A small image classifier, trained from scratch: adamw at rate 0.0027.
Rows from block 7, named by matrix and row number. Rows with one number belong to one channel. Each number is 128 + 32 x the weight over its row's rms, rounded and kept within 0 to 255. All counts start at 0. After the name is the row's rms in percent of the matrix's.
# convs0: first 3x3 conv (model.blocks.7.convs.0.weight, 144x144x3x3), inputs 56-63, a 3x3 kernel for each
# convs1: second 3x3 conv (model.blocks.7.convs.1.weight, 144x144x3x3, transposed), outputs 56-63, a 3x3 kernel for each
convs0.72 098 [158 154 108 115 192 126 136 129 140 118 178 123 131 109 122  91 135 137  96 138 110  97 115 125 106  76  95 123 110  92 118 114 134 138 144 122  94 107 139 104 106 165 116  44 142 111 144  74 128 148 119 130 150 134 176 117 178 159  88  87 172 129 182 169 101 117 180 107 102  70 140 167]
convs0.73 092 [117 161 109 146 183 120 138 159 131 195 152 133 132 147 145 144 159 152  97 118 120 131  89  24  75  56  44  93 100 107  51  98  97  74 110 142 133 115  45 101 117 130 147 131 131 130 161 105 154 165 118 152 155 141 181 118 113 153  66 114 103 154 118  56  42  75 111 127 140  97 113 186]
convs0.74 108 [141 107  70 108 120 129 184 146  91 159 179 132 151 163 109 119  94 141 144 140 128 132 138 102 122 142  98  89 102  73 122  89 103  66 123  94 110 152 131 152 126 113  65 111  98 164 128 104 147 149 118 138 113  74 138 134  79 117 131  78 103  66 111 131  99 123 118 156 110  70 126 124]
convs0.75 106 [ 83 167 101 138 196  62 120 141  91 142  94 138 128 147 147 165 146 127  63 116  55 141  90 114 106  47 125 129  81  96 104  92 149 138  81 159 136 108  96 128 119  36 168 139 124 111 133 164  95 174  77 107 139 133 110 127 187 102 115 125 110 172 103 105  90 137 124 125  54 153  72  83]
convs0.76 081 [110 155  64 134 178  90 120 137 107 146 159 120 139 131 149 115 104 130 121 101 132 105  73 137 165  91  90 118 118 134 122 108 118 107  73 106 144 133  85  82 161 111 111 132 143 148 121 103 146 139  88 124  61 114 172 122 100 101  92 132  94 104 147 154  89  71  80 147  87 150 137 203]
convs0.77 069 [115 165  99 137  82 117 149 121 168 131 173 139 124 142 129 146 104 124 146 119 147 118 111 144  99 161  95 127 107 123 136 150 108 136 116 150 109  91  94 169 116 156 139 147 120  98 110  82 166  79 102 135  84 160  61  94 160 157 209 131 154  57 116 170  96 136  99 180 119  87 145 130]
convs0.78 109 [132 119 102 158 182 138 161 186 188 149 129 137  91 144 171 107 118 147  62 154 148 100 138 184 103 171 161 132 148  82 116 111 113 103 126 128 123 143  71 184 108  17 184 145  86 128 128 119 132 185 147 112 179 178 104 136 141 203 124 156 209 117 130 146 138  73 146 165 148 148 132 151]
convs0.79 106 [157 111 169 145 143 128 148 131 101 132 159 133 125 135 102  79  84  92 156 155 127 177 119  83 127 147 103 102  97 104 100  41 113 102 112 161  79 116  87 143 140 132 144 157 120 172 139  97 186 156 135 149 133  70 137 113 111  59 119 161  88  63 182  54 107 174 104 165 151  63 154 111]
convs0.80 105 [ 99 114 116 124  90 107 151 119 147 109 147 149 125 123 119 120 112  59 155 112 129  97 109 105 112 168 118  62 143 109 134 144 119  60 118  84 146 170  75 110 165 116 114 125  41 137  91 103 167 125 107 163 152 122 184 148 141 152 130  99 156  83 173 170 172 122 130 169 162  87 118 121]
convs0.81 101 [151  89 123 139 127  99 117 170  96 130 138 133 134 138 121 136 104 107 160 124  68 149  99  79 123  95 103  85  79  79  49 106 105  94 116 100 134  80 120  88  65  91  78 139 105 165  89 141 114 133  99  83 138 117 185 159  71 114 111  83  94  60 110 103  88  65  98 151 104 113 133 138]
convs0.82 114 [113  80  81 139  82 122 163 122 148  99 122 142 127 117 120 127 108  57 155 107 108 116 127 121 105 160 126  90 133  99 124 137 152  67 118  92 126 141 101 118 182 141  93 112  23 127  89  84 159 118 108 166 150 138 172 159 170 150 138  98 155 109 163 168 148 133 159 174 180  94 118 122]
convs0.83 094 [ 94  78 106 114 138 111 120 106  73 113 129 113  97 101 141 146 169 120 174 123 121 131 144 119 151 107 122 116 125 121 109  64  94 115 123 123 118 138 112 130 117 159  72 119 143 115  92 103 119 165 165  87 106 109 107 109 118 198 171 110 111  88  93 120 145  88 170 177 157 122 104 114]
convs0.84 098 [ 62  77 130 106 108 131 142 143 133 114 121 132 131 158 181  67  96 111 118 154 143 129 125 139 164 162 100 100 126 160 141 120 138 159  90 143 175 117 121 158 148 136 132 142 140 118 120 117 165 109 121 198 157 145 204 187 145 209 157 145 134 165 130 171 126 112 125 157 161  68 134 110]
convs0.85 109 [157 146  53 118 125  92  86  85  73 122 152 138 118 118 138 122 131 173 154 140 137 174 117  97 181 116 186 117  63 119 138 144 122 134 103  85  91  94 154  84 105 134 131  99  70 107 121  81 129 122  88 119  88 118 114 112 127 124 166 194 127  71 146 127 102 112 130 120 103  83 119  81]
convs0.86 050 [ 93 149 137 138 134  93 143 106 118 115 129 116 108 169 158 136 122 122 161 161 188  63 120 122  42 100 155 157 103 145 103 117 176 112  98 114  93 146 128 189 162 129 141 104 154  93 145  82 135 136 122 156  52 128  18  53 164 155 140 208 144 167 130 162 113 143 175 170 161 124  96 169]
convs0.87 108 [ 99  50 130  84 102 124 105 123  92 147  77 104 131 101 110 161 120 136 127 130 107  55  97  88  85 131 139 110  98  91 154 110 160 171 105  86 182 142 216  70 135 126  77 101 112  87  88 113 105 111 120 123 122  87 158 155 178  63  85  73 134  58  99 133 150 117  62  91 134  90  64  84]
convs0.88 103 [ 77  81 109 129 106 114 179 161 191 141 152 116 148 156 128 107 105 119 149 130 115 152 131  84 154 137  85 142 108 120  85  99  99 124 113 162 184 183 134 124 149 152 117 159 200  90  87  94 166 121 112 229 180 186 132  91  94 157 139 121  89  65 115 192 153 123 119 165 168 141 164 152]
convs0.89 112 [ 41  72  56  81 170 103  85 145  88 138 147 134 104 140 111 101 127 144 114 126 123 124 139 165 165 102 119 111  98 129 158  92 128 169  96 123 144 124  84 147 116 102 127  76 115  69  93  30 124 165 109 108 149 117 162 144 138 175 123 122 115  84 158 150 103 135 155 127  78  71  64  83]
convs0.90 109 [150 157 176 106 110 110  98 123 120 131 146 178 111  78 184 130 109 167 176 178 157 127 149 143 139 158 148 121 142 112  88 121 109 147 156 119  88 104  98 204 191 184  88 134  72 122 103 151  95  82 152 102 129 130 212 164 101 144 192 121 120 133  97  52 146 139 197 169 176 140 178 116]
convs0.91 111 [104  91  92 139 134 137 107 139 172 144 131 140 133 148 162 147 108 154  88 169 157  59 157 169 108 154 170 112 113 109 173 102  95 169 139 116 129 145  70 123 107  31 157 116  90  88 158 141 153 141 114 102 102 139 107  69 129 178 118  80 175 114  87 128 130  31  91  88 100 119 137  82]
convs0.92 103 [ 89  68  84 111  86 122 170 121 154 147 157 125 136 168 133 114  97 101 150 146 120 128 134 114 139 177 132 127 108 109 105 116 111 117 133 146 147 203 115  99 138 121 122 129 132 106  75  61 166 114 108 212 165 178 146  94  89 145 157 106 119  87 126 125 150 128 116 140 154  82 142 122]
convs0.93 103 [154 155 112 132 160  73 130 156  85 124 145 104 157 144 156 133 112 112 107  97  85 121 103  65 114 136 120 123 100  87  97  99 120  84  94  74 143  80 137 136 105  94  65  70  55 143 149 126 147 135 151  98 145  93 119 135 123 118 139 107  83  70  90 100  94  67 115 153 132  69  65 123]
convs0.94 103 [ 72  45  98  96  90 132 168 120 160 140 138 135 135 155 126 104  95  79 153 138 105 117 133 116 132 192 138 124 123 111 102 128 121 124 148 160 141 214  72 110 178 115  99 148 106 118  68  89 161 115 102 211 171 164 150 104 105 152 154 118 117  83 156 139 172 114 144 141 169  93 132 120]
convs0.95 074 [134  91 128 195 158 164 135 129 182 158 130 137 103 131 106 122 131 108 116 174 219 114  43  80  65 100 103  78  75  90 110  88 114 101  88 107 143 103  51 149 101 101 142 171 154 129 145 120 148 104 154 158 104 159 113 129 108 106  74  66 119 153 107 117 106  86 107 162 146 156 189 159]
convs0.96 107 [145 160 144 132 159 176 158 102 120 149 148 154 107 108 111 127 100 165 121 125 142 118  93 114 127 128 136  74  94 121 173 137 117 137 136 129 136 114 116 156  88 143 107 170  89 122 139 132 131 103 129 141  72 113 150 111 100 122 120 149 155  91 153 140 140 150 187 122 140 102 143 120]
convs0.97 114 [139 118 146 141 165  83 180 147  99 119 103 141 153 125 142 144 149 103 140  82  78 142 120 157  56  85 115 120  75 128 118 106 113 163  93 141 149 152 152 165 137 123 186 130 151 158 124 166  95 175 113 151 133  73 128 110 184 143 134 116 125 132  96 187 187 156 199 148  93 199 110 136]
convs0.98 110 [131  99 132  93 147 149 116  64  85 122 137 127 122 150 178 119 110 126 183 119 156 140  96  83 133 144  59  78  54 119 157 128 129 165 108 100 151 114 164 126 150 144  86  97 132  80 115  96 101  91 170  81  56  95 169 152 109 107 105 160 171 145 162 151 158 179 150 176 181  98 102 146]
convs0.99 076 [247 171 151 143 139 108 171 140 113 156 181 138 127 120 142 107 105 128  79 123 116 139  85 117 165 143 124  59  93  73 118 113 108 118 111 143 128 152 153 122 162 160 123 174 112 182 116 121 131 147 183 165 171 108 133 131  89 125  79 105 115 108 130  75 146  97 176 183 156 141 140 138]
convs0.100 087 [101 149 153 163 129 153 187 119 165 120 116 130 141 171 134 124 112  84 172  95 100  69 122  90 141 144  91 118 100 145  99  91 122  97 127 147 192 130  96 159 163 185 160 129 154 108 112 123 138 157 148 163  99 158 114 130  93 156 119 120 181 151 212  98 102 135 176 125 165 138 139 118]
convs0.101 108 [107 131 202 124 149 153 120 125 129 128 128 144 162 142 197 134  96 149 138 187 135  53  87 129 184 102 125 113 127 102 134  87 127 152 132 135 142 159  84 165 132  90 137 164 149 170 169 187 118 121 148 108 156 145  78  88 120  96 123 134 105 117  70 153 126 111 116 186  82 144 153 195]
convs0.102 103 [101 109 103 107 138 139 211 154 137 112 111 148  92 140 136 119 139  71 208 114 155 115  98 112  94 118  79 142 146 134 130 125 149  84 140 102 123 112  95  79 109 145  97 117  86 105 102 117  73 121 119 178 181 120 146 174 143 159 121  71 174 183 143 158 136 109 114 176 160  87 122  94]
convs0.103 090 [124 121 110 150 170  92  96 155  68 117 134 170 142 141 139 115 146 123 161 146 161  67  87 102 144  94 159 117  83  90 137 112 127 161 102 109  84 149 150 106  75 156  71 123  52 116 175  98 145 131 106 125 148  79 118 137 144  79  71 120  71  88  76  89  86 164 107  85 185  51  84 134]
convs0.104 091 [149  56  82 128 168 132 130 168 135 149 129 129 121 163 166  63  96 116  94 114 105  80 103  81 204 134 136  92  93 111  94  89 108 118 123 104  83 135 137 140 133  97 143 114 147 108  92  66 171 113 112 127 148 147 146 120 110 114 138 136  95  88 113  83  98  47 129 102 113 130 140 100]
convs0.105 100 [159 147 130 140 124 122 183 163 135  96 130 153 135 132 131 122 147 139 157 103 174  88 122 132  95 130 143 164 139 147 120 142 117 113 127 178 180 130 112 146 142 145  87 131 155 164 120 143 110 104 180  99 153  95  73 123 140 172 101  94 124  84 122 155 139 177  83  88 143 139 123 129]
convs0.106 108 [169 162 120 169 126  89 160 159 109 112 163 140 131 161 160  84 117 135 142 133 146 134 125 129  89 117 114  95 110 111 118 113  76 118 153 157 152 120  64 193 131 127 147 127 107 125 120 114 162 121  67 120 134  80 151 110 115 182 126 150 110 110 165  68  91 102 222 174 183 172 127 157]
convs0.107 111 [118  87  77 100 103 137 123 132  64 165 166 141 134 116 104 118  79 129 150 127  91 154 112  77 123 106 100 109  89  86  69 111  98  60  96  93 101 101 119  81 112  91  96 115  89 150  94 106  96 138 116 102 132  84 164 191  55 132 110  71  95  49  94  74  94  53 103 133  90 130 136 171]
convs0.108 093 [161 191 153 156 176 132 101  64 100 145 181 139 150 119 147 132 112 140 129 172 163  75 109 137 178 134  51 154 113 129 120 140 110 155  60 121 188 165 138 108  99 132  59  88 122 215 211 157 123 147 150 100  54  79 177 199 129 110 117 100  39 122  76 144 185 141 109  93 126 157 127 106]
convs0.109 106 [108 107  95  90 119 152 151  98 135 131 145 104 148 151 147  90 119 129 116  90  80 117 116  95 114 141 103 104  57 100 135 117 111  82 143 149 152  86  97 151 136 175 147 107 167  97  84  86  50 121 155 116  87 184  65 119 103 101 143 150 133 151 192  42  90 120  97 151  90 147 123  95]
convs0.110 094 [125  19  60 140 166  88  98 138 135 158 119 134 157 103 113 110 118  87  84 141 104 124 108 126  82  78 111 119  76  95  95  80  88 191 123 112 134  92 162 142 136 104  66 110 114 129  86  59 141 125 112 125 155 100 143 139 214  95 101 144  96 144 129 116 144 166  91  91 146  46 124 117]
convs0.111 102 [144 165 131 100 140 112  86 131  63  88 120 124  79  98  83 148 121 109 143 117  74 168  85  86 133 179  80 145  99  97 120 103 156 159 114 130 109 131 109  85  51 168  33 147 158 145 104  95  49 101 119  59 106  95 109 143  91 151  94 129 158 171 111 142  92 158 141  96 180 117 121 140]
convs0.112 105 [ 95 135 105 162 182 145 101 113 137 136 126  98 143 139 143 135  80 106 162 158 145 124 141 147 192 194 194 145 124 144 121  95  86  75  83  73  76 101 137 166 119  99 155 118 172  78  94  79 189 174 141  84  94 102  91 101 123  81 149 121 191 198 159 110 101  47 115 119 106 157 175 173]
convs0.113 111 [149 124 129 187 131  76 160 138 114  84 103 113 103 142 136 107 102 116 135 150 127 165 149 136 103  48  27 144 143 127 124 129  87 134 150 165 136 133 126  98 113 134  88  32  41  89  69  96 148 129  71 109 127 118 139 127  91 106  93 131  67  31 110 155 168 174 119 118 148 126 156 151]
convs0.114 071 [147 155 117 141  99 131 133 141 143 126 147 137 126 134  99 135  89 118 105  81 118 113 157 121 142 177 107 110  84 112 130 135  93  93 103 129  98  92  63 136 100 124 123 122  98 107 111  86 100  55  81 103 103 138  81  99 138 165 136 136 174  35 132 150 126  86 135 162 138 120 143 131]
convs0.115 114 [100  77 122 126 104 138  95 140 177 157 119 123 127 161 188 134 110 167  90 161 130  53 148 148  99 158 171 122  89 106 163 104 109 137 129  99 166 130  79 107 105  41 189 152 130  88 156 141 140 126 147  88 123 149 118  64  98 180 128 102 168 133 102 159 146  60 115  81  77 155 142 111]
convs0.116 104 [122 131  93  81 152  87 111 142  73 129 128 144 104 116 106 116 137 139 134 130 156 159 151 126 115  80 145 151  94 144 149 102 114 173 110 157 162 132 174 187 102 120 140  81 105 102 142 109 116 143 108 126 163 121 180 120 153 193 105 118 114 113 131 174 108 132 166 111  43 126  79  78]
convs0.117 094 [183 184 153  62 166 115 109 144 160 140 145 157 143 136 120 163 130 141 149 116 150 143 135 141 106 117 165 122 128  86 108  83 124  80  87 136 115 201 187 149 121 137 122 115 123 173 151 181 113 167 105 125 163 151  88 127 177 103  71 122 175 130 112  24 105 128 111 168 113 142 122 171]
convs0.118 099 [118  94  81 154 127  95  97 118 133 124 133 137 171 132 127 100  89 133 146 135 138 142  64 127 146 166 171  99  87 112 125 167 133 157 112 124 160 121  89  93 167  57 171 114 130 143  34  87 146  82  70 120 130 146 135 111 161 101 118 144  79 155  95 140 145 122 131 148  97 122 142 114]
convs1.72 100 [121 127 168 123 111  91 123  61 122 121 138 138 130 115 155 123 123 136 131 157 114 115 133 151 121 124 131 146 137 140 103  92  97 117 109 111 180 168 117 141 157 120 160 148 193 126 111 119 111  99 110 116 117 107 115 108 135 131  92 114 141 127  75 134 146 111 126 129 132 101 128 123]
convs1.73 088 [126  50 102 116  85 162 160 105 119 118 117 153 115 123 127  77 104 136 112 130 121 111 116 132 109 129 130 132 118 130 128 121 129 139 126 128  97  97 163 171 157 127 115 152 149 129 152 116 144 145 137 151 124 122 108 141 164 125 144 142 151 113 100 156 128 142 120  88 108  92 117 100]
convs1.74 113 [123 139 185 146  99 186 138  56 121 100 120 166 110 123 123 109 131 120 111 129 124 128 132 121 127 134 122 115 132 127 120 118 115 100 114 130 144  88  82 136 111 107 152 156 152 119 118 157 126 117 139 119  90 112 105 104 100 110 113  98 145 130 111  88  94 117  98 125 123  96 140 142]
convs1.75 108 [141  67 135 150  87 115 101  27 105 156 150 173 123 101 139 113 120 140 114 120  95 133 147 132 137 120 141 136 122 137 120 105 102 118 123 121 125 111 152 108 129  88 160 159 145 135 125 105 115  97 111 137 104 126 146 143 136  99 121 122 130 120  75 137  88 149 125  92 132  90 166 124]
convs1.76 076 [152 120  94 103  86  79 123 127  82 132 115 150 128 138 147 112 137 157  89 138 120 119 121 142 147 125 114 115 120 123 156 135 134 130 132 120 132 143 145 113 151 121 107 168 128 139 142 130 137 124 119 129  99 123 124 142 163 148 146 127 129 115 138 128 121 158 125 140 103  99 117 137]
convs1.77 063 [107 111  59 162  64 118 120 174 155 123 127 130 130 131 120 138 122 122 118 113 116 121 114 109 123 108 125 119 132 123 131 138 139 129 139 137 127 103 146 139 141 149 171 191 125 121 124 114 126 127 133 136 132 140  95 137 147 118 120 128 109 128 106 136 131 119 105 130 112 105 138 119]
convs1.78 112 [145 126 166 166 144 137 161 121  81 137 113 115 166 144 145 116 127 141 123 133 124 146 113 119 145 158 137 125 128 110 117 117 120  98 110 108 159  82  96 127 150 144 191 193 173 134 100 159 145 132 132 130 117 114 132 152 165 120 143 123  69 150 150  71 138 134  73 106 114 101 132 108]
convs1.79 107 [138 141  59 128 123  80 135 106 128 142 145 132 146 146 142 138 115 138 120 148 134  99 133 129 134 111 145 120 148 125 111 133 131 118 132 114 151 189 142 174 146 126 157  95 165 121 154 109 129 162  90 104 142  90 170  85 132 147  84 152 142 130 117 134  94  99 159  93 111 131  54  89]
convs1.80 107 [106 131 123 194 147 119 153  79  95 122 107 117 119 113 140 132 119 136 136 149 131 127 123 154 171 177 164 139 157 139 109 123 126 101 118 101 157 149 106 149 162 162 117 114 157 116 117 137 140 101 108 121  96 102 131 132 136 141 125 106 150 125 113 124 122 149 123 102 138 139 140 129]
convs1.81 101 [ 96  95  98 180 117 149 182  80 173 124 125 141 108 107 140 106 131 135 113 127 113 120 108 114 106 129 121 112 114 125 121 124 134 130 128 133 129 137 129 127 111 139 185 131 171 130 109 116 132 131 115 137 124 120 113 119 128 138 102 134 103 101 101 118 147 160  91 114 161 135 136 141]
convs1.82 120 [121 115 132 150 132 137 173 112  97 122 114 129 128 109 132 129 121 133 128 139 110 131 131 149 167 187 160 147 160 131 127 138 144  95 123  86 163 154 120 177 198 196 110 126 144 140 124 146 127 102 131 120  82  96 131 142 136 148 137 132 129 114 110 127 135 167 106  89 127 134 136 119]
convs1.83 090 [159 147 121 182 114 145  97  93 114  93 125 117 134 129 119 151 139 141  97 148 102 111 123 128 137 113 133 145 144 140 150 140 139 136 127 143 105 139 112  97 122 142 152 157 124 163 144 124 154 120 132 142 121 136  66 129 163  62 126 171 110 128 141 121 121 106  69  81  93 132 114 134]
convs1.84 116 [ 64  80  85 111  95  93 107  87  86 140 133 127 134 148 154 115 124 132 112 130 124 142 147 132 162 166 161 146 136 155 137 128 134 111 110 115 181 195 151 141 161 130 132 143 159 114 118 129 148  88  90 131  81  84 118  96 117 129 104 131 115 117 109 104  86 105 108 108 102 104 109 139]
convs1.85 112 [101 121 130 150 129 119 142 154 161 104  99 110 112 112 113 117 124 120 148 145 148 157 144 126 138 140 150 140 138 134 133 150 147 125 111  83 128 165  93 169 189 180 163 144 150 126 138 168 108 101 115  98  97 108 124 132 104 146 166 115 145 128 130 155 172 117  78 160 119 114  79 109]
convs1.86 049 [126  91 128  82  94 112  84 101 135 140 128 135 126 131 118 124 118 110 125 127 129 123 134 112 114 126 120 126 128 118 129 136 126 127 132 129 113  70  96 176 143 149 144 137 144 136 132 140 136 128 148 148 140 143 109 107 144  94 111 125  94 126 116 145 118 114 113 121 104  98 129 123]
convs1.87 102 [107  87 127 178 131 154  82  99 131 100  97 114 131 108 156 109 144 130 130 132 126 126 136 132 116 113 107 133 113 110 126 144 154 125 121 146 159 147 134 119 149 103 124 123 186 123 125 190 141 143 152 139 159 133 104 152 156 123  94 123 119 113 104 117 120 103  94 111  76 130 143 149]
convs1.88 115 [ 92  88  99 151 131 109  88 103  85 121 132 133 110 153 159 121 125 126 122 137 138 135 149 147 170 183 184 154 143 160 117 110 112 111 129  97 169 162 141 153 166 149  99 109 131 128 109 113 130  86  83 109  84  60 134 116 112 137  86 100 133  90 109  88  79 119  95  87 121 138 147 136]
convs1.89 115 [ 89  89 131 105 138 134 100 115 106 116 121 119 144 146 142 130 137 154 128 148 162 130 161 104 141 147 141 128 154 152 127 120 141 146 109 149 117 116  98 173 137 124 155 110  71 123 116 134 122 138 125 135 130 119  94 111 117 119 107 144  99  57 121 138 140 174 109 131 155 162 152 161]
convs1.90 116 [107 108 115 107 139  69  81 104 103 113 113 129 150 129  95 117 126  78 131 112 111 139 140 106 121 113 138  98 126 132 124 136 121 147 134 150 159 171  99 136 116 122 181 167 129 141 124 107 147 120 133  88 129 129 134 108 125 188 166 137 134 177 141 135 141  88  87 153 117 102  75 121]
convs1.91 104 [168 128 163 143 172 137 122 180 146 131 146 138 151 143 155 123 133 135 129 144 143 130 156 118 135 146 126 121 114 112 104 125 144  98 118 129 119  93 141  93 155 170 166 115 111 125 135 151 116 149 131 106 147 116 110 160 175 121 146 174  89 133 106  96 128 138  92 130 139  92 149 153]
convs1.92 115 [ 95  88  98 168 133 128 141 118  95 128 131 117 123 146 134 114 119 125 120 123 127 143 143 150 170 191 185 150 152 148 125 128 132 110 124  81 165 164 114 147 167 158 126 128 139 118 116 133 133  86 111 107  73  62 118 103  94 118 115 120 127 110 129 102 100 122  92  76 126 123 129 134]
convs1.93 108 [111 117 188 134 145 127 130  99 110 117 121 135 121 122 137 118 137 140  83 111 127 124 118  97 145 123 125 134 135 133 137 127 131 107 105 138 121 115  92 136 141 107 138 170 173 120 135 126 141 151 130 126 130 132  86 107 155 140 110 117 111  82 100  97 103 122 112 126 127 104 125 113]
convs1.94 113 [107  81 103 175 122 114 154 115  85 127 123 118 128 148 143 114 117 132 116 132 131 138 139 149 173 186 174 137 153 149 121 126 128  99 114  84 151 167 116 154 162 165 116 119 149 119 113 127 135  83  98 116  82  78 130 118 102 151 115 133 138 126 130 114  99 131 102  76 126 126 133 143]
convs1.95 069 [115 122  64  58  25  88 101 140 197 127 129 116 136 121 121 115 112 108 122 119 126 110 104 110 141 138 161 106 144 127 138 146 142 136 135 142  83 101 122 156 130 125 157 161 166 111 118 107 110 119 130 137 146 149 122 142 160 114 101 109 129 133 113 183 142 108 110 158 101 150 151 142]
convs1.96 109 [ 55  71 155 166 136 126  91 101 153 128 143 147 125 155 102 130 119 110  99 114 129  70  93 103 122 100 128 125 136 117 115 137 102 148 132 138 148 173 116 156 150  80 167 146 153 146 117 130 125 107 138 126 112 147 150 109 120 122  95 101 144 158 101 167 161 118 140 129  95  86 114 137]
convs1.97 116 [151 129 158 139 121  78 193 103  89 131 174 155 117 146 161 134 115 154 119 115 142 157 161 127 128 147 126 113 123 152 118 114 152 121 120 129 111 139 146 149 138 110  87 151 125 140 140  99 126 138 122 143 116 123 162 152 110 107 117  75  78  87 105 105 103 140 109  90 166 165 159 113]
convs1.98 106 [ 98  82 111  96 121 111 103  63  88 149 129 131 157 118 130 155 137 141 100 132 119 139 136 147 122 110 128 143 139 156 116 147 129 132 132 135 153 101 170 140 103 166 175 173 118 106 139 148 111 155 142 103 145 134 117 121 123  92  99 132 128  79 176 123 164 121 148 167 150 123  96 116]
convs1.99 068 [135 189 104 110 101  70 157 146  90 133 138 115 118 124 130 126 109 111 111 121 126 115 116 118 122 125 117 125 134 125 131 137 130 128 131 137 123  98 113 153 173 132 192 122 162 118 120 115 143 152 130 140 158 136 122 149 134 105 132 131 141 119 141 140 164 142 173 121 114 124 107 135]
convs1.100 082 [119 149 107 140  97 123 141  50 127 148 137 125 165 135 140 149 133 144 135 125 125 127 129 105 108 143 132 134 144 144 124 142 135 146 142 111 152 105  87 144  86 101 178 133 109 144 118 153 129 122 130 157 145 147 139 101 121 150  98 122 132  51 123  78 123 147  84  95  85 138 112 108]
convs1.101 123 [ 82 120 120 118  77 134 106  97  93 136 148 131 117 145 144 122 121 139 105 143 106 161 135 117 165 127 153 114 125 117 124 116 147 103 114 102 140 137  98 125  90 123 164 173  90 152 163 138 109  97 156 137 101 123 110 115 138 103 126 112 116 176  96 140 111 134 103 173 124 142 160 162]
convs1.102 107 [166 125 135 219 136 146 146 145 140 107 127 120 134 104 108 132 118 118 124 139 115 124 117 114 144 131 124 109 127 118 139 134 154 111 157 139 138 114  89 118 106  86  78  97 129 117 146 140 142 135 131 136 116 165 148 157 101 116 101  85 152 185 155  76 120 111 132 148 153  81 113 155]
convs1.103 085 [132  43 127  98  83 102 107 107 133 139 122 140 128 103 126 118  98 112 110 125 117 110 129 136 123 147 132 149 100 122 136 108 133 126 132 119 131 158 127 116 115 142 175 123 158 131 113 122 146 123 130 145 127 108 119 137 143 111 161 125 139  95 127 125 158 115  98  98 111 129 104  92]
convs1.104 095 [149 170  90 111 148  95  85 152 149 119 132 116 163 157 148 140 126 142 122 112 107 126 119 109 123 139 121 127 142 134 113 125 130 107 107  90 136 183 139 202 143 117 131 115 155 129 148 125 122 158 134  94 141 109  86  83 118 131 113 138 128 105 139 141 107 136 119  99 131 144 119 121]
convs1.105 088 [ 80 123 140 101 121 120 103  58 100 132 101 137 136 134 129 136 150 147 127 126 137 114 109 141 120 115 145 126 109 109 130 116 115 126 135 119 186 124  92 106 136 158 175 212 182 108  92 132 133 145 129 146 136 135 152 134  79 153 154  81 134  73 104 133 119 138 158 125 117 161 121  96]
convs1.106 116 [119 102  94 141 134  89  68 103  46 103 102 111 104 115 140  71 114 137 119 111 128 120 142 140 112 115 106 108 121 127 112 110 102 144 131 117 147 138 156 154 110  97 178 140 150 133 149 110 154 160 123 136 148 121  59 134 113 133 101 114 122  83  77 135 111 130 115  96 105 112 109 115]
convs1.107 112 [ 91  67 127 153 111 144 161  75 162 116 138 155 113 114 132  90 104 108 131 142 120 131 127 135  98 126 111 103 103 124 115 120 124 125 136 126 126 112  99 111 119 121 162 146 116  97  94 135 144 113 128 148 125 115 117 103  95 107  92  97  87 115  97 123 135 174 119 137 189 125 149 154]
convs1.108 086 [120 126 107  92  72  95  97 138  75 135 133 134 121 112 127 142 144 116 129 130 126 115 142 128 118 114 118 132 147 128 133 128 117 133 137 130 138 147 119 100 119 110  77 123 140 138 127 126 168 157 121 128 144 141 143 146 178 118 107 139  89  90  62  90 114 115 103  93 118  86 137 117]
convs1.109 106 [145 163 107 154  83  95  97 108  94 139 158 116 144 124 134 152 127 138 148 136 133 138 128  95 114 126 129 126 131 134  96 112 128 128 157 116 225 171 153 173 135 122 127 167 111 122 128 107 139 127 135 114 110 114 150  86 104 105  82 101 127  85 125 104 122 154  77  89 139 139  96 114]
convs1.110 085 [137  79 119 132  97 207 113 101 143 133 138 139 136 153 157 109 153 128 104 138 104 114 115 130 113 128 144 142 124 141 152 134 149 121 119 121 131  99 112 177 138 156 151 152 176 111  96 147 132 140 165 137 125 142 139 148 123 128 128  89 179 139  68  95  91  79  93 103  66 133 145 100]
convs1.111 104 [121  89 138 153 138 124 157 130 124 140 113 175 117 117 131 129 104 134  98  96 136 117 122 131 130 162 151 137 127 145 119 136 147 136 140 138 168 219 158 153 116 121 132 129 127 154 139 126 119 105 112 109 151 142 106 159 189 132 125 128 158 120 134 116 144 124  95 107 132 116 118  83]
convs1.112 103 [152 153  94 124 100  88 114 100  76 135 150 147 146 149 158 134 134 151 136 144 131 114 121 142 139 159 144 120 120 125 139 137 141 113 131 131  96 126 157 165 169 140 161 189 157 144 118 110 122 105 131 164 146 131 134 102 126  70  61  51 175 142 148 167 150 123  79  76  84  91  86 126]
convs1.113 106 [139 143 160 107  87 116 106  80 110  99 134 110 120 138 161 114 126 119 102 103 106 132 125 115 124 120 119 143 136 135 122 114 131 141 126 131 124 101  49 160 143  93 134 172 155 131 137 117 137 136 139 132 120 124 137 157 144 153 122 163 150 135 144 124 130 132 145 111 147 129 161 145]
convs1.114 063 [ 73 130 117 133 101 136  84 144 138 119 125 127 130 124 128 119 120 121 128 123 104 123 116 120 135 127 127 124 130 120 129 135 137 131 144 141 137 132 128 145 125 139 168 179 141 116 140 129 132 135 127 144 129 151 125 163 139 121 118 114 110 117 122 126 143 104 104 128  99 124 135 133]
convs1.115 109 [162 107 161 103 179 122 134 183 116 143 132 146 156 130 150 126 134 140 138 142 136 133 146 107 136 143 118 127 127 134 103 128 146  89 113 138  99  88 133 122 118 169 141 103 109 129 131 148 122 161 137 108 157 114 110 157 175 134 129 160  92 125  99  66 118 124  86 131 147 101 146 153]
convs1.116 096 [109 127 122  86 151  95 154 112 135 136 144 116 134 155 146 125 122 147 118 131 134 143 166 119 139 147 118 124 133 146 138 142 131 141 113 142  98 134  85 159 101 102  92  97  86 120 130 118  99 128 117 129 128 109 160 122 109  88  97 128  66  52 116 117 147 160 113 114 146 175 146 161]
convs1.117 086 [ 74 105 111 119 160 183 127  96  91 100 135 131 128 137 139 118 114 118 140 129 125 115 110 102 113 136 113 129 126 132 118 108 113 112 144 137 170 144 118 154 125  76 153 160 150 127 124 144 152 119 119 146 128 117 118 170 151  90 116 150  91 105  95 133 131 120 151 146 156 138 140 138]
convs1.118 096 [118 120  19  60 111  74  92 152 113 143 129 115 110 130 162 109 146 154 124 130 162 106 110 135 123 133 153 135 155 148  99 136 124 125 125 107 154 131 121 135 107 163 156 106 129 118 108 140 131 126 106 138 127 120 144 124 141 149 104  93 182 154  91 124  91 139 115 120 123 149 127 118]